config = dict(
    model='multi-label audio tagger',
    dataset='synthesized solo parts of chorales (CocoChorales)',
    train_examples=39062,
    time_shift_ms=50,
    n_mels=64,
    hop_length=320,
    input='log_mel',
    spec_augment=True,
    win_length=512,
    arch='convformer',
    norm='layernorm',
    norm_position='res_post',
    activation='gelu',
    layer_scale_init=1.0,
    parallel_block=False,
    moe='top_k',
    drop_path=0.05,
    num_experts=32,
    moe_every=1,
    expert_mlp_ratio=0.25,
    experts_per_token=2,
    shared_expert=False,
    patch_size=[4, 4],
    conv_stem=False,
    depths=[3, 6, 6],
    widths=[48, 96, 192],
    kernel_size=7,
    num_labels=51,
    mixing='mixup',
    optimizer='soap',
    beta2=0.999,
    lr=0.0029,
    beta1=0.9,
    shampoo_beta=0.999,
    eps=1e-08,
    precondition_frequency=16,
    max_precond_dim=1024,
    one_sided=False,
    adamw_lr_other_params=0.00079,
    grad_clip=1.0,
    steps=6700,
    batch_size=256,
    epochs=43.9,
    lr_schedule='cosine',
    final_lr_fraction=0.01,
    warmup_steps=670,
    weight_decay=0.0,
    adamw_weight_decay_other_params=0.05,
)
Rows from block 4, named by matrix and row number. Each number is 500 + 25 x the weight over its row's rms, rounded and kept within 0 to 999. All counts start at 0. Numbers have three digits each. After the name is the row's rms in percent of the matrix's.
# pw1: token mixer expand (model.blocks.4.mixer.pw1.weight, 192x96), inputs 0-95
pw1.4 096:479474491499484510520443508544497507520506474484495474491493462504505539475451506485472506519455521474538512496517462483476502536502475478466461475530515507544485550468512494504531541549510488473535487483511508430500494475490458504515503459496458493489502499463501474484507507522525495492
pw1.5 095:498525474507480524502520490500526512539491486496531497518562489438523535473495518489464521465463493499500499495487473499493561456487507508489496464497513517547484516514497557497405525543514523510533489484472506497509476511512514502492510478475480489513460513526490538511515520504495508524
pw1.6 102:482477515539520496435492501516495513512500488454486472513490480508461508504525488538525526443491478535499503450494479497492453460498510467499483462515465518531545518517512473479476512503536520477527497436509533487495505535505539506550487497512465481458483512502501480520493503516491479466
pw1.7 101:466497464526480477507499543478491517470478458507522499507522455473483518524507475501541501479458472553521508536489514516462549489512494474512497477538515500473534529509508489467486427500515483506503478495504521462522513463501545515476506477493467526533461498482469487467461481493518492501
pw1.8 107:537463525493490519506513469503484521552504496485469468464549466489519524488484476551477519516539522491503500514449452485484446458466473493506466488541497462517521491508511542484514535495504515472520485473506467484473484519520505474491453489485479455481505501519495529519520492514499467477
pw1.9 089:483531511513491488483503506469511497493536492519524486529538491474491519485484535554483528449531517455487468538513479497476484449491511508493514518504524486486529521574518464474492487538536519448475530473488492544523485499532489494474454518500531472494534531483494473516506484515510496507
pw1.10 099:497462499486518521516482540484510516510478508527518472503461469503507540530484479500510521472501488469503496477495480468477527522526545454544475484509472501474555510504506484495463432476495527504550520500487521489509531482497537492482523482521500471446483492464553512492446520485501483499
pw1.11 107:462534511482520518528528496531507454452489465553504475489473501452488468508527465462491501479467512539511501514485507466513490499489504514471482503486455498458486505484467488484502523499490476470522533490472477553481496494555484459474477533528533521502473499512477485551487489531490480495
pw1.12 116:505540483551534513518506506488524463508480525503475496494492551469506528464485485455486453500496517486503495513516504466443511483508479523442475509501504508541460442508522503563508475506512503488499515480499505515502515520503474521480491524460541470557516489500522481517547522511526496492
pw1.13 099:535487543509528486491506520496495510508436536492490456514485461475489477512493464495524537482502498505523504500511488521463476469523502509511477537481478489530523501479476503473524483498513532503508541547469481480478511488496517527502496503553493496460447468464543480491468526562534497466
pw1.14 099:497506492513480532459500506480497477463543509497533519506477532474468516473523470524494519531479496502514457520514481510470530563500496516475517532482474464492481477490420482540493491468489492537473475455515481509527542541492481526476485517513507506496495472491504519518504469518552467501
pw1.15 104:430487521515479463487487490495503489515494467504542514506504476485510523518505481530497481508492479477521517501531486457537536478503472516514467470527483492504526492521483474477455512577528466502454506445466496533519520515461515491468461489529517499506526478488512498442506498487469500507
pw1.16 101:574530516529523520506485485478491484476539490486508475528519488523460523491469468476499486520507511532505514497508465502526505516509505502476464516512463439552499507466503490451493503522486496509511480530516500488487518547445499512498527508548498502521512513473486470555527464491458478472
pw1.17 101:477496508505498493549494510531520486493500473548456488503514483475521491515455543499482497515513515522500544538520466504501507469465502515485458515502497458475459464489501560570522503487508496513489535495497476481457497459565529499479521508482492486512504532515467463500485517518481527508
pw1.18 095:494494511518545488499499470453513482508516507528509510488561535505461502477506506475498500470560460473506485485521515492510472445513476489514506459547499513488513461523487519517460497497558492502484476471510510522507467473520515539500513533478526483517483499460490483519526445515535514458
pw1.19 107:539481497557506482499464469506503507475461528525469507523491447510523495490469502477542470529471501453463501477547507493502485521482488531508515500503508477498529501504539516493482504588542473541557505513517483481493470497531501482477487489471492457487502507512509477492504535506494526513
pw1.20 124:458464535551488483540467486451495489522450498549539469460524496486478476514508483457499476509517485480472505524514459519509453494509487509514480508530481436460528452527487501538470494499471495513519473539507493506506486490486485474463494502502523502520512470493511490482507467474482478512
pw1.21 103:492484433493547537492487513502483500527483496485515500524499497506497503519486524459435502498519496489480462492526507500438518476466501479484458504513527483470546500545519462504461552532470509484492518432488485508473458507498520480525461492490520493495503496477527495503515519504457516487
pw1.22 097:539473487484478511465485518482467500499474455516466478512521503499521565515524464521525499489523515465482492478520523523495517470525486488530537497513505518502490506476473553533491513432496531534514482531517526527482489496459496495515496507481554514488545520502479495439530498463518509487
pw1.23 089:485505475515508534475463502482484525484496497473521494558486497534505446482524530523499535513493517475485471515465510520506478520519442459539546537523511509527477512519546529472453514509539523476455535511502498471515490472507504484511475524507516460486526484513505474456485513506504503543
pw1.24 093:539527504530447475525506496500487482467514501505526499528484477493511479550484467515463506506492516482456444493485483522487487507490517511531481491510506496520506492555508487474494514556545460536482518474509485496512521561478489547476492498448522506506524475469474494483462552517510502523
pw1.25 116:519500542477526503494471495518451506491511516509504511466475563533472503501479517510543475506496504485545503500452479456523503504515515511500503473536514518484539496482555523504514533477491540502512517469510503534515471499497499535501503515524469535429481458485528528540511481506459498468
pw1.26 111:509540484518488475543494494518455496479504563502514474471487492550513537497475472512492488482496484524498529546491497527504464522504467483510477465497512558530518521457476477461487553484499491502468489504480478521522503498531512446501504477472526508509496467518479508508524469468510520557
pw1.27 109:536530491468529535540474469459521567515515481514478471510495511517502537494486499530534496459509494504493502533468502501483489475520513465505506454490504499464441536482486473520451506490504469492539487497503520506478474509495495525460517499506468501474536576513521499483518498490515534479
pw1.28 100:486522507467462486501480536524464483480505535537538461506532468520514530519547481494505505513504507536486519534542501495508480525568531500519499502504503441523525482492529489518458516470553496498480555495469544506503492502502486522500519481485498507540517514513508465496474477479467470475
pw1.29 098:483450517516505514534467506473468487504454514475529486487496486495501538510477517494533488533507453480472506487537493517512444473495531491523454562516476471500490455503472497534468478547498470484524476513475502487515462504501484481465482490528507528514504509474522498482525542451485516529
pw1.30 103:483483496504520496469487493496486503477507458503492509529512484514534509467500502527454499522481504506527527481539508484542490489519523476557518554517543459489521504535482556533522519470515488509497469539498516514457458477527472500489502504528494519554483492491517487493537538540479467457
pw1.31 096:463483467525472521512531475475500500507416506483516507540519538490493472505471490464493488494508480530472456495498479515498485497456501529482502480483521471516473521502471522543477513453534509528538468496501504493490547504486524494495500473541498531507526527548469521534465487524461508507
pw1.32 102:495495538490500517493473535473551503495494509493480464530488461472473513505455482492550529497525486454499527470432482466492496465487545486540488505517458479515476461450529454536501477511520489502509494508489500545506495475477505519498532516507517526546506507516517536523489531512493499505
pw1.33 095:563547494508507447524521539485527494499479487497499525498511525522523479477507519511481492510508490497507484495497509518493499502522544473543456523470500459466476523524490496503558509502492499490512518498475582526496549486449532507493499522515473492506496432514478514527508491499524488530
pw1.34 099:482497477495494420495498489493462451456477496497493536476545523529484536523462478486508516480486465510467482451531514501464472497530508498508519477488469485489490470482502491543484534507508488510522539481526501517547478513516476499484497520490512459507488463500467492513540487544477455513
pw1.35 110:469456559479516519480511501485491478513498515479486462514514533512494512514535486493471469474492492494502537527524458508477490449499458440501496504517501455481504485522523479540503512509497463465449491512503511477541494514448516489520534524532510486514483459472450479486487489525474497467
pw1.36 096:510522523524529467447486508506520532526487525500505504489518510476511518480504482490524473540533556522491533491497454520473479465486471508480466503530521502475510482481499536481498523481519514512484515477506495436510505519503449517504538511485505487484526498505447524454491544568529482526
pw1.37 116:519491516475480484519441487517500511509485495488513460527490469531496491484486501476458479475522542476490513500504474557486517457490465508521506504462489445431511523504529513508463531533506472483517506531493478476528488499539507484495530463531530503471502514471528532484502538503483452521
pw1.38 096:497532514471512489481512527487519517501510489499546506516513476495511556548505483468522475510486520518524536517521500515544495525459506541519487516469466460482461514506505504529456496535532485545525485502492519508531532488536473489491488472563528517494481498486503468506462498496515553551
pw1.39 107:501510498469503502503488457459498521486520554551518474501543478496516487543447456500536500481474458490491510506466497502491469433500502502506503466490465461446448471477528485521488521535494525484490513492487479505492512486503509473518513509501454517502525466481544489499519518527530483504
pw1.40 094:494495524542532483490479515530483484512465534568471484512511521519466531491510530469491477477508487455532503509474498458470504475552505457512505499470482494494489518520481511515484512490516465484483527506459521540490527498534471506493483533476541496490522496409495508495500508469504532490
pw1.41 105:557531517479526544481479496494506523498457484502467514498521499508510570505468520544498456472481486509489536463513488459493534470517471511511476520533507502463487493493493495521490558474526474525522480505519521528497509479499538504514488486489499441520543491459503498497512495504467552487
pw1.42 118:472449536488479518502489513496524454506499469507520534491480474495487493516528453461530462496479488515489530509507484469513510493530517464500488507486442493412528501488497473460493523541485487520488494510475488511510478509450529508487497504555506507474462508505557477477511486478483484497
pw1.43 098:523522505471552526500520508488555477525526520516454494527533510493508549501476469516538469498489502492497504480523517509504512484482495521544533498530469474533512521478518519511442483509511526502533523543562507491518462467456498522529492487490511455491487472483501491514459483500540489529
pw1.44 081:513530497474449506502485476503477501477480478525500506518474472459523528500510474457502514477452505490475496467516485510489474520496489478478492514524490498515506526513463551497442532515522527476474454530521495452475527501539506507486515510466533463464470534515490495571484534498495492471
pw1.45 112:531490521504547505473532480533503535505538481495492478492514499470507530534529498508500529487479518509520508478457509504493475441492485522495480487485537427467483496545466509576509489512508501513534481490509461487509508509529435526501534475523507512503528527517513491495476494486517477537
pw1.46 090:461498530480466512507499481501500519548506517513512515456502517534485497492444455548479485520489503529526507512495492463499502519476529524511479468539529458490537502478543468497469509562485522463490496529504484578505491508514496487519525495515469516489462508487480494487468477536494495532
pw1.47 105:524513511535498488474511472501523537474523485469488520508492492455513492505512503482505553463514532514492538509523491560477491493532457536528516499496485489503510507522535495510516484526524507490498524514483474444486495488515458533532471503480492425486472483555489504496481509471519449458
pw1.48 100:534486494484509516482503456488456475513565485532485427535493501496499519510507470492483519516517497508530471461467519483498510511444479486526511505503498510540501439539516522513526483518498502478484515499484528506463511470511472488469519494515442489535495495534502456481540508509492536521
pw1.49 089:533500513484522484466472475481469456521456554532482505534478518495482517475465507504488465514506525527509487490453483496488515476465509508443496506474487465513497511522511526525467480519491545512513478516524514464444486458510495526485473516580484499507546481513488497501492498471502484490
pw1.50 101:491483502540491501487515475469493497529497498501518500525476490486544457480488527480486474572490492535486503499538461501474497469469453482511460496505497538518554482533516527490524542517509489533481544528487484476457524490492489512470499468501505452477489497472533542472501467519473496474
pw1.51 099:463515484506444504468497495486527489524495477478505498506508522528502462531503487522511527515510494508531500502511475518482509515519513478471526517534509557520484490509445516536530537536532497498521517465489527472483510507493489482502496514477438497534503558480456560486510494546537461522
pw1.52 105:526485564508491507485494525493455508537462524501504479543516463497503533487516489546458536526477534501502533507535457538493496478424504429505495507507481485515461507522513517520490486502536515505540499505485486455511528484523486476487495501505486531493518482491518481485493518472515476533
pw1.53 099:508483454501511448503463462530475512489495503504513549522525462470573489503502470501524487520486482458526501483494480496491509487495521509543512468477491459467539517450491481548526569476514484516510500510510491507518525532521457507498524495551482486493523495504476511516471494513505525491
pw1.54 102:505521523506536559549508465474497503481492489511504501526504521513512537474515510501506523524468542533514494498508504448525508532473505513503524467508423497474480502501509473524475509492490543483486529512512469510448459445537492503481497537541509526512524493510522523520530497525534512533
pw1.55 098:467515534523465500469540479511503503484538488523484454498549527539459538492508544506495496461553500503531534475482463493503507488494523509510525464498497534506468504504505479518515490566496525504497522487486502534509489500529470470505502521476508501484534556490547509533518489494444481487
pw1.56 084:518506479497504516497466490513495503532521559487465475517508487575496537497482438489466515530507443500509521452507496475496517508494536485525520463488494468505490512517490486503511484531539506505562499507519474514529516512488456537484485515543514521526497451533493514450500504499502510481
pw1.57 105:465509484511466479515516537498481523503539451513475503515501454476497503505511498495443525469492535501507543486496516523504543502502548501523530475561516495461569519495494533503504522526501506487483476502540490499519515570515490526477515481523479511506505485489486511477533502525530464468
pw1.58 090:499501542482484467523532518510479496510492443462509540482492459526466504534459487501491494501492506487435493483561447487519492528489507487498516518532480503466545514506535512481505526483499503494504489501480492522531524514492509523509507476525459535510508508481532581526488459522493516510
pw1.59 090:516446549503554468517517505498535504514506468532510448514522448528509484496526509482503501504498485452499499496510471525497489476471521452483442517547470473523504484510494478529479498486529522502494497504520449464483510471513476486470522519494539465518534485510501493493463477516530472529
pw1.60 109:522540512511501520495518493499471508493520500466511490488542514513530564525511488444469518543535497492521492501510493486440487489483513486498491529497509533541527514520483529551493509529517459485551511525488506514525513499448527489502454510518502505537551506552509499492544466515493513503
pw1.61 104:542510513529494497481463457516478528457514463472493488496479462506493518544501452490491499548486526512516477442492465492487487513493512471505481549501503458468474535519458474541532520509482534550477494518488547484476505483481506497481507528502466499496519519452522501512495460496521493488
pw1.62 102:522508461547535456520504509554515511525461495517435471484510497511493495490553452516519494525509501463470499492489490508521492438488490494509447463516471460484486490505488467507488520516513520479501499493539524501477460495499543496471530472486538497492486488528506483513534473477496457500
pw1.63 105:509479482494492494503500521463479500496453471471480480505504507501503526537515487481535543495485521471517478509473507502480508463475507530496501498480515504502519537485481508550472448463514475477506527464551492561517466528513518478533452516490494549471463483533552483501480482519509546503
pw1.64 101:475478517485517450534481523497526485498505478512517524497519519504482517504507519519514480478517506517505550472474487517526537544493507517552483573498469511475455519521521503523464491485467477481521489458539520518534469465502543555530491471499492510508535504537490502525488505460491511471
pw1.65 100:524466508489457528487490486531497499483488485511524474492531525512489557518522534496510476511495522459496479464548463478470523504520498511481504473516533450523502538522520492513483480493510482478532552503504515525466482491493561481508488559514489499514520516499520561507498553538515504481
pw1.66 101:435519443524475508480529477508502449510481480481494487486507495508521516510546455506515537518484466488523498467550469517520443502523515489515494511543498535472493544494521515486469516529518535473504488455492532505519508466496442453522519501485487475515484478502498499526483487508487502491
pw1.67 099:509494558505455535510490535513480463467517488529498487514540488503544496482471469519498559548515492501535503476525487528516494493518520439546479459493507515490521517518488507504470505491486478503498498481514519511514520486498471496463520520490483533468511482520461490455510504431520537520
pw1.68 098:489478516514515443485514460537529495531480469517491484529479512488540524474470539507451499487504500482511520443479541542505517526500526531442535498487508536524473515535483524504488500472528541496505516475504495484511540510510475503477485486466499488527514560475482512503545523482510502518
pw1.69 092:493487531476498520514486509491502479502475523482519501503526511552475504487495542530506470457508529533539484528491467473501516512524540509555513488495459450508567550498485478525523472491525529524504491515478472540484489486488492521504436474500498474499464465516470499522505505496449498490
pw1.70 110:557476478486519498470498473508463531482510488534519516500504532508507525521447464476513515480567538482504528535520513489519524482521524505465547485545523484474492513458528517534516533483536494499477516491533531500512517498501509482531518524547517542470526512520505513488505496517484478545
pw1.71 100:530504489524499503524501459505492472494557554474474510536507497498510520486484519493522483457491530489529549468461537527466511474495498561488479486527464447530484514501557477516510479532474503463489503494504506463491524479502514538522513511487529509483491496517505491533560482529508497481
pw1.72 110:500527488514541490502517483518494510516479477481507495513532527536539544488548503544516524519474552475497532467513491493521479511486514490498514490547473505546461548515546506512461468509518534487520506553557487478494526458490500522497532517528463471525496496522489495485486535516506522496
pw1.73 094:496543484470509467483513532480512478482523489535467495481488532506508538521508502457519557477452476514521503498491523528448516512502499474522485514500507492518547489480531461506539511533531507533474535535460508514517543460494499513513502546483520492495543442523538490509487482493495494522
pw1.74 105:514528471494509514508509469476480457468491490516471504468482505461488492464509504529503515496533560478537491526499494489510451504521514500469514492490567530505528524554510490559498494483510524477515522483528520473459518495482454520543502483468522438497470528485487504527504520478516494499
pw1.75 091:475470516506542494513504508493501501471506436544533474448499492499490528486503509520463545517523505479533515492501517495530498474510527504463506550499524524509505495456463494474457486460541505475478499508511526521525532533509523494472504437471487520476489505544462450524485483504495490499
pw1.76 082:510491489484500463518489492528483503488534508513501565552482501487540540527490457550472520492519465478483499461550474502485481481490531520557506504535497525504500511535513501539554489465517532525516500513495506482505530490472510500501516485479480488521533500498511511510508511490544559452
pw1.77 099:531517492438464487521515468500522482509502484540519510484510527497483527506504478452492517501514505485476477531461471477490530511547479547461454509494495518495509499525469507480525489482513495491492495567492466468506485502539497517452492547517514511533505473477484498451509498458461460507
pw1.78 116:494465554490535496540504539519535462519480501527501486484477492498554495473456494465483476505460504542516497493520524485529519515505476481503455471522449477469485473491489529533527497510495501496510480532495490499472481462554530465501484495546473475507466505501516517532486469475484534485
pw1.79 102:520503523528483518500493510533498477509530517494546530493495502474510452507515464497476490487550521495490513508526496476522504530492524493510518528544485491507510508476472492546442544465539505465519512467512468555499559486489471531491508488499526549531483511498516493514522440510470503466
pw1.80 100:484466488516522508503518489523478502510462489495524505519495502495527477487482464537488579516487470518450506558523449520524530525507527497497481525527484475513507492535457469505532497519503518490513492478470459505553492538477504512534452527532502496495493510541482466491489500491516451512
pw1.81 094:480452521499503492503522474507484475528493478514489486492554487497512527518484470477476523526453490484542551493514523510500525486492557539492514502543527517484537519478483485482464464503528516489559485498531510474482513542512519497500482492496511465533488494505513487445465536485513500438
pw1.82 083:483495531463530492510497467516506530521530541537500488509492476526528542517517474520507512510509514555545478450491477487477482472472519472544474536500456484539498509503537486509541529523549532511512483520474512504477482499509535492466515469477446512487461506484506498530522484503522477477
pw1.83 099:533489472538455502555489519494470522493478511534491507504493505507509478487506494482526517508507488533470491450505494561503446504520476539504513467488475469525516502491506474532549546508507506489482524485499513491500504516549501509486526485465563501502452456529509521543480484523462511486
pw1.84 101:491489527504474514486508449496496514522511470519505500496508489498489507553496483490515469479478543534476483553487482472538468491475529487466549493499493492514497525514458476490513463449518506474488544540539501456522503519496500477470481502509533492497434490512536488553477485505534475478
pw1.85 098:465556454523482489526493508503476512444466472492499520502498455534497503493534485487552491496509519494464472509496451488486486497477466494485461448495482494522535492532530475542459506507500518490471514500488484506548473525509517483470539507495486519514490476529513474506461450512497475533
pw1.86 092:487464506473505510514504507505462497499484522504527504534482507499486509505501456453495540498477524487526504514485515508561499521440519521471499510528493481535484546531547533465515508544492499526489504540517533512520492525483512504519453507508492467524539524426488495511513527521490480450
pw1.87 102:503479526499522480482521511510500488469497544530480444513446485463515489486504530485494472454486489498463454505470526477495491515510489507496500534470499554489510479477511471541488493431518496488491524522504539524502499508474481494546528531491488476479492456462471492496469525461467507462
pw1.88 096:512505496511505483507500504479523540499500561516468533480474469500532476470499467493509522520459469481493500471503510485484498477484472502508486467503540468495520506480459516549459480505516489506509477496529530491517519482578467509484533515530459489500552479540478494504535465473467504460
pw1.89 100:493506474499448465563510479492500501533520487503543498487526528498498541543514486487509516540531534498495534531484506500488524483464460566492512506480499493479512477507493486461532544463478506517496478504450493478538521482467488527513476512528516484532466504448525523480506497470495495524
pw1.90 100:542460488535536529469545484505492485511545482518476446508496468529522514539481509507521469468453523462463522514521462490514486470488506503516552495474475525498513437511483542525491511506532531485538522497542484472503485487508497471535490495476486493487498499492503535506491508526522527518
pw1.91 107:553489516533480467447477505456513478458498500502485512502464495492522506436466493537493544523504495504471489491492595492514488483529510501478489491477472515507487495505471514529487491486490513499491531484467497521490539531513520537499526519532520494517517505473455507515512440510523483502
pw1.92 096:530509461520462482497492476471486474473465501511490498508496500497494528469463479532485516506539512510478490493513505498469498475469479513464482504477431460495488495475470500497528490528492533541502515535504511523502565518503494504505527512478524506488533480516549552531469454476481506565
pw1.93 112:486479532477506491501512532551436492501465512553499464541534522512529502501486522470518493550499473529504512485506477490510509508525520459494464536485514487493486514488476549512482473464503506504470520529486475531499491522474542538541463497521531535521475500491512493526518459511467500465
pw1.94 094:492486486486479511489493499452470476532492515463503490526564481474487527479482472481487471470445490464488553490483492519490515507561520516517475488510499466492475495515491531529485513521488519514492492547512519493495500545503500549518517463531510480488522560506482528485487437492527525499
pw1.95 114:482531521480515484512537496501481482526474526530503434548495528488484510482467478457506517508513501509496531484526501458493543518488503523523497515523477496466468504494539540486495468496469460461503472514514493537523450479528510507472504526476535518508543484535495549486531502449499517513
pw1.96 098:486463530476567537510485497505498507508487485522489517469470548472478488503474476504530496515512525481500502484491481472543523512451478551537491539481470514491496499491456488539500514470524465513519525519477494478514460497481498511533508525515467508494513482434533472507539492524515451493
pw1.97 104:509483510518525518524504434514479483497489506525477474480492501506516531493499499524476503514517471482508487466480513465493514511492483510479497483452497511493470494546508531518535475518537523474526524558513477510495455532458497514522478477438487497495527563506553495544529454474507506513
pw1.98 079:499444521486485501539510491539557510499467488492474488441536489468510491540500520477500483487505494514459508501477492514492457530509502509524533507527542511489474495468537461488461440508457506499542524496506491483459449494550517502511521478515500526503528504460519514510488494486478522515
pw1.99 107:487492510493482487463480468477491540520492495525556521478475498494490506512481449489521497547495493480480523499498516453494536511499511497503487448516446488468467504507495516521505517510522456486479454500491478504506505533460505555471507507540481484479460524524428488505494522541477470519
pw1.100 098:472496494518492485491503468493466518496548483464522519555490505481532532487543465514449498476496476494522513470482537536516523464519440518483479529504516489551521491495541491478484509496501505498461485475575475507538522491518487488482479500520526479508503535511490497470515511478524541530
pw1.101 088:503489529533511530539482525503510470479488501531545527505485475548453503476509455475530540444477511483514459496461533521460530505506523472520537470513523546467457517503472515475452483505499504482483497536469506516497507469500510506489464493495480483478495510486510456501488479489508534528
pw1.102 107:507505479505514484512517523519512490581506479491505482504458484528490465531480503501504518521525534544498476543501454529490455496467490516519473480531515514486517436521518510486499537547508524457503483464510538519504475483524509535462485481481504475510469526533501534457503527490485509512
pw1.103 106:518527479548509420531469479478494481455447488483474503533473508501521526536487509474516500505503499478497569481528508481478466494541465517523464474483516470501522509498499495470490514533526504491491475497527472522484495536520501488514486515551541487502532468474525484497525504523499480477
pw1.104 093:487518563544547502465504482484484511509457493546481502458520499519482528526533491494539471475469487521505544503487485484526457508493486488478508455516545524470472498492497506512497477475504477480476508459522490527495511490451506519507499515469518511465472566497506493493461467508465479523
pw1.105 098:495528498503502483498491520460489513496474522492513533544493520512528493517487474542503503537505499505530489547445472510485539473444506456473534468472508507495505469494517484462497484510489496489488519500497506537460532527545544470522463479550500508515551497473516476492453473508515514536
pw1.106 103:505521484546485526475487519503460493560536516472472453448527492513512535512480514493545489500516534521462555496512517473484471461496504481529483501525494479553478497467502510546496510480559497485479506509515482461471479519482520523488539524475507520475524497493502501491490509467532490518
pw1.107 103:501543509496471450484480525499518533518485497488511489495485533506527480510449535457468486501508496499441470467509471498494456496476487551473521488488493506482484507542501541508520525520547502517519516485523472486508500508446478483485499566471500507485487494449512467506538525543515505518
pw1.108 100:481520512495536505490489517471532509540515475509539488516495478484462483471503490508504471504476519460528509468459472533508469494518516554534513497537471473477522508454530506546472497526477534474544509480525525510495499487523495502443504520480500488475518522506466545526553532518519479517
pw1.109 103:521517535500527494499477526500492518500478508548496486478502489542486536500522518500467476504482499444541512511491521494493460493512506455490506553470503506470492523502535492467456512520513513536536495521498458501525489471497440469476513532490464468516485528519511489485550551487486548530
pw1.110 094:491486561495546476509512480506470480518508479466469544507567456530508512501523505544453489469465542487481532485470481515482531516507517521534504491464477481490499523511522495494463542479514483502523523539510490472540490498504494495483522523499508503492513435506484488525473499508493512551
pw1.111 103:470484498515523483463534458510506483481487473515499540507531489463522494492532520538445531443519487530519542441484507514473493465475507467536498503481522519482496517538494500529484483533491485531528529464502487479521495508526480500438500466498527485470518523451511502470502494520493514519
pw1.112 112:536516531546553513490504529528514518497509486535460495492476455479505483525469512535464526474515516523463486461523539521468495482495501466490492531539500468490507486496509475491473476500528469507472487525520515509494509544512532518471545522483510543460543478492544499479508505502550498480
pw1.113 091:525482502555472470543477533526486504509495553490506535500477517483475506494514465471507504490508501497487507514493526510428504492560461545531507516474487482484493496511542489503504493535523455466488499503491528559463519505512484524525517525511536537490488490528527510502494548493492524534
pw1.114 096:505488531525518519468499502537533503509542568500496484526514526528483523503525507533469504505484533490505491486497506500498498532506521544494539502508501456514492550484507508498534540493505514512469434541498484512547483508522532487521450544462495468509487515483489486486510508546513537547
pw1.115 097:495513507528502508487528522494496510532527491467499548541498500520481494478476500493488480522493474544544470479484527536538480504524538494486520504501503480492474450523460504513457510492482499485567515496500487489489488519537496514504478527531491516506472550492507545475576447505519479467
pw1.116 109:532532518496481497496518559494468518475537497511512492473488506497523499500450517482509509513494505503491510514492511490512557481510554472476526535478501472456518470489506469439481507492488476531508420540474493475533467485520492493474550497515502475525530515498487466506495512491479513453
pw1.117 117:449511508486534464496534521491490482454495493523530494500496469502495511489499478467457515513531488511547530457468542499458495491502499511555515485526517498522522507524543500525492533498510510473512535519443498504468514486486484469457468506469544536489485457542512533482492471470507488490
pw1.118 117:548487517520579518465498514517549494501505488529507503525493482498515517462512509473481467510465559491515518491548520518521534533472535487459518491523458520478504479511488524508510511486531456503528518493499503528475472483489498525504492495549502514493474505480536450493494518463536533512
pw1.119 097:481521551437477473490503493547504438479491470476523527529488508466510475499523499513469512447511517507472506518483514458485498479484485517480496522475524516482525492466451473511502504473482506494455500530506497507458515519471492451499478527515498511530488473479500459469484490547462469495
pw1.120 106:513486509513492512540449520499501494512489499518521459482541479503512475561489471481493476503469509531536512547546495492526523502529510477514476521513489470525519549478475477562476490462495474511517507539463536497472476520460514526528507525492486541494475517470476487505526462499468500488
pw1.121 097:506481475524553512487512510491510511523487483490449504527505483523501474485561511495474525509436471509505506523525537509456537495478485514494512535498459484496493467514468500491512520483462439503545479506517473481476482466518461500495514464545527469514535506462486512472518467524477494502
pw1.122 097:532476548494509483548497541467538483471490548508512507477497507510531517498525519491495511500443509510509497486487515517492433519513482533507476491436492496494496458530452490514462511514496491470531516472514478517529508560464537484494476496514523526489459478476482518485490501496488465467
pw1.123 093:484484511509485509497467557474507481487495515540528505496577512494521518515460472506495463517528485488521545496544493515488525458534502494496529521486492492537447486502531506527441507551518483486497483489502516505554479468486521483493475495488472527507525521494544470489489530509516509461
pw1.124 104:497452486531512511500514479496497496543481482447496503517525559494495477475463479488495483476506543506518514524565500492486516515472460522533524573476518482503523498549515518497483517482477517516486470507479489492535485506461518510562504521510532487484486498491500492487480481477497559531
pw1.125 094:503501480503510513479499462486451500514485460521473525533478517499525537429467537508469531536477548533512528510529539460449503514472498451496526477496502525522510506507487459488473506461502483507547495477523491511492485495511496551535505489522534494539495528496498494492535510517517509522
pw1.126 115:558543523479501511514500523551492473482498480524485514529494532482525536518491525531474519546495489472493494525509531501522536498540484471484454481494491485523460524512466544560504518489520515488524540483464512523492525508496528538527503558483492481505465503470469490515461492504482497493
pw1.127 092:494528526466525487506565533543495504509500499494497512481491482527472496497471506511510528522531526522518508481514514505472564470514528483461508545475482507505514447441517506506516466521487502476462516525490505497540433499514519472498491487511542497505529495525465508515506464496467468539
pw1.128 090:498441474469489495514518497465492501491466491486469490500501512509509571504498507470473501514477505507510500496446473506485467495464499506521506549478489471520509496490495554462502469518544523516525459487492456504493523515458470485506512503496477496440477508546496484446487508463493547514
pw1.129 085:496513525483521498508531534493499481478492540528526501498480509480520438486488534494520479490499506445527523501502511506517506503517477505561476483472473450468440509489441506499507519491530508517530548474544507510492507515501495509518474508548490497495507494530497460524548501509462442492
pw1.130 099:456504523520472522488473479497471481501478481540514511474512526508462478493528550437493471519560512527525496493474506510518514459456496467526487525512494484486480503482520452478474516507538463534540519500514461554488499498517504499510513487491483518545533517527534510485506491482500455511
pw1.131 082:536530497449499503492471527512542485508487458549473485491508535501479495529489513504508504522495495452488467539506503513534490492485472503471479523514486530464473526499523485512506501487508507523525543530523514478491501509429569527479485481458537503490537512507495505491532451510533538511
pw1.132 086:501485512490545475501512528470509478503468489508520508483508423457511505505518531499455536542530468503465500501471491467503512468509506502530511461515515512525475538481487491490455521493523495489496546515533467490492464532464515548456494493505508508494529480516474486454476493450476503474
pw1.133 097:458497536549503477495509507481507485470463453508465473546534519523458536505502474495504467551498500522488524477512498489537497468515502506536500531510494474526494452488509500515488531472518537532489466491533473522493498555484489518518512555484495484473527491495472474485517473474533525531
pw1.134 098:503508514524538502488502481512500496520485478539482537523519455503490484503525488497490449519467497477502509436532549537508532473509553511485471509495502515528491497500487481539459529531510475508515531503510492495438459502456473495484486542480539511513487516467513494460530501536490472469
pw1.135 095:509504485488556468485523474486463483486552474525522511522528521483503488544468503495534512476456503460498475504517483477456453511423515490503469490494504498516494481487526489494513488497509489513544497492543486474454490547499509475474491535496523517509491468523467536516472527537527516487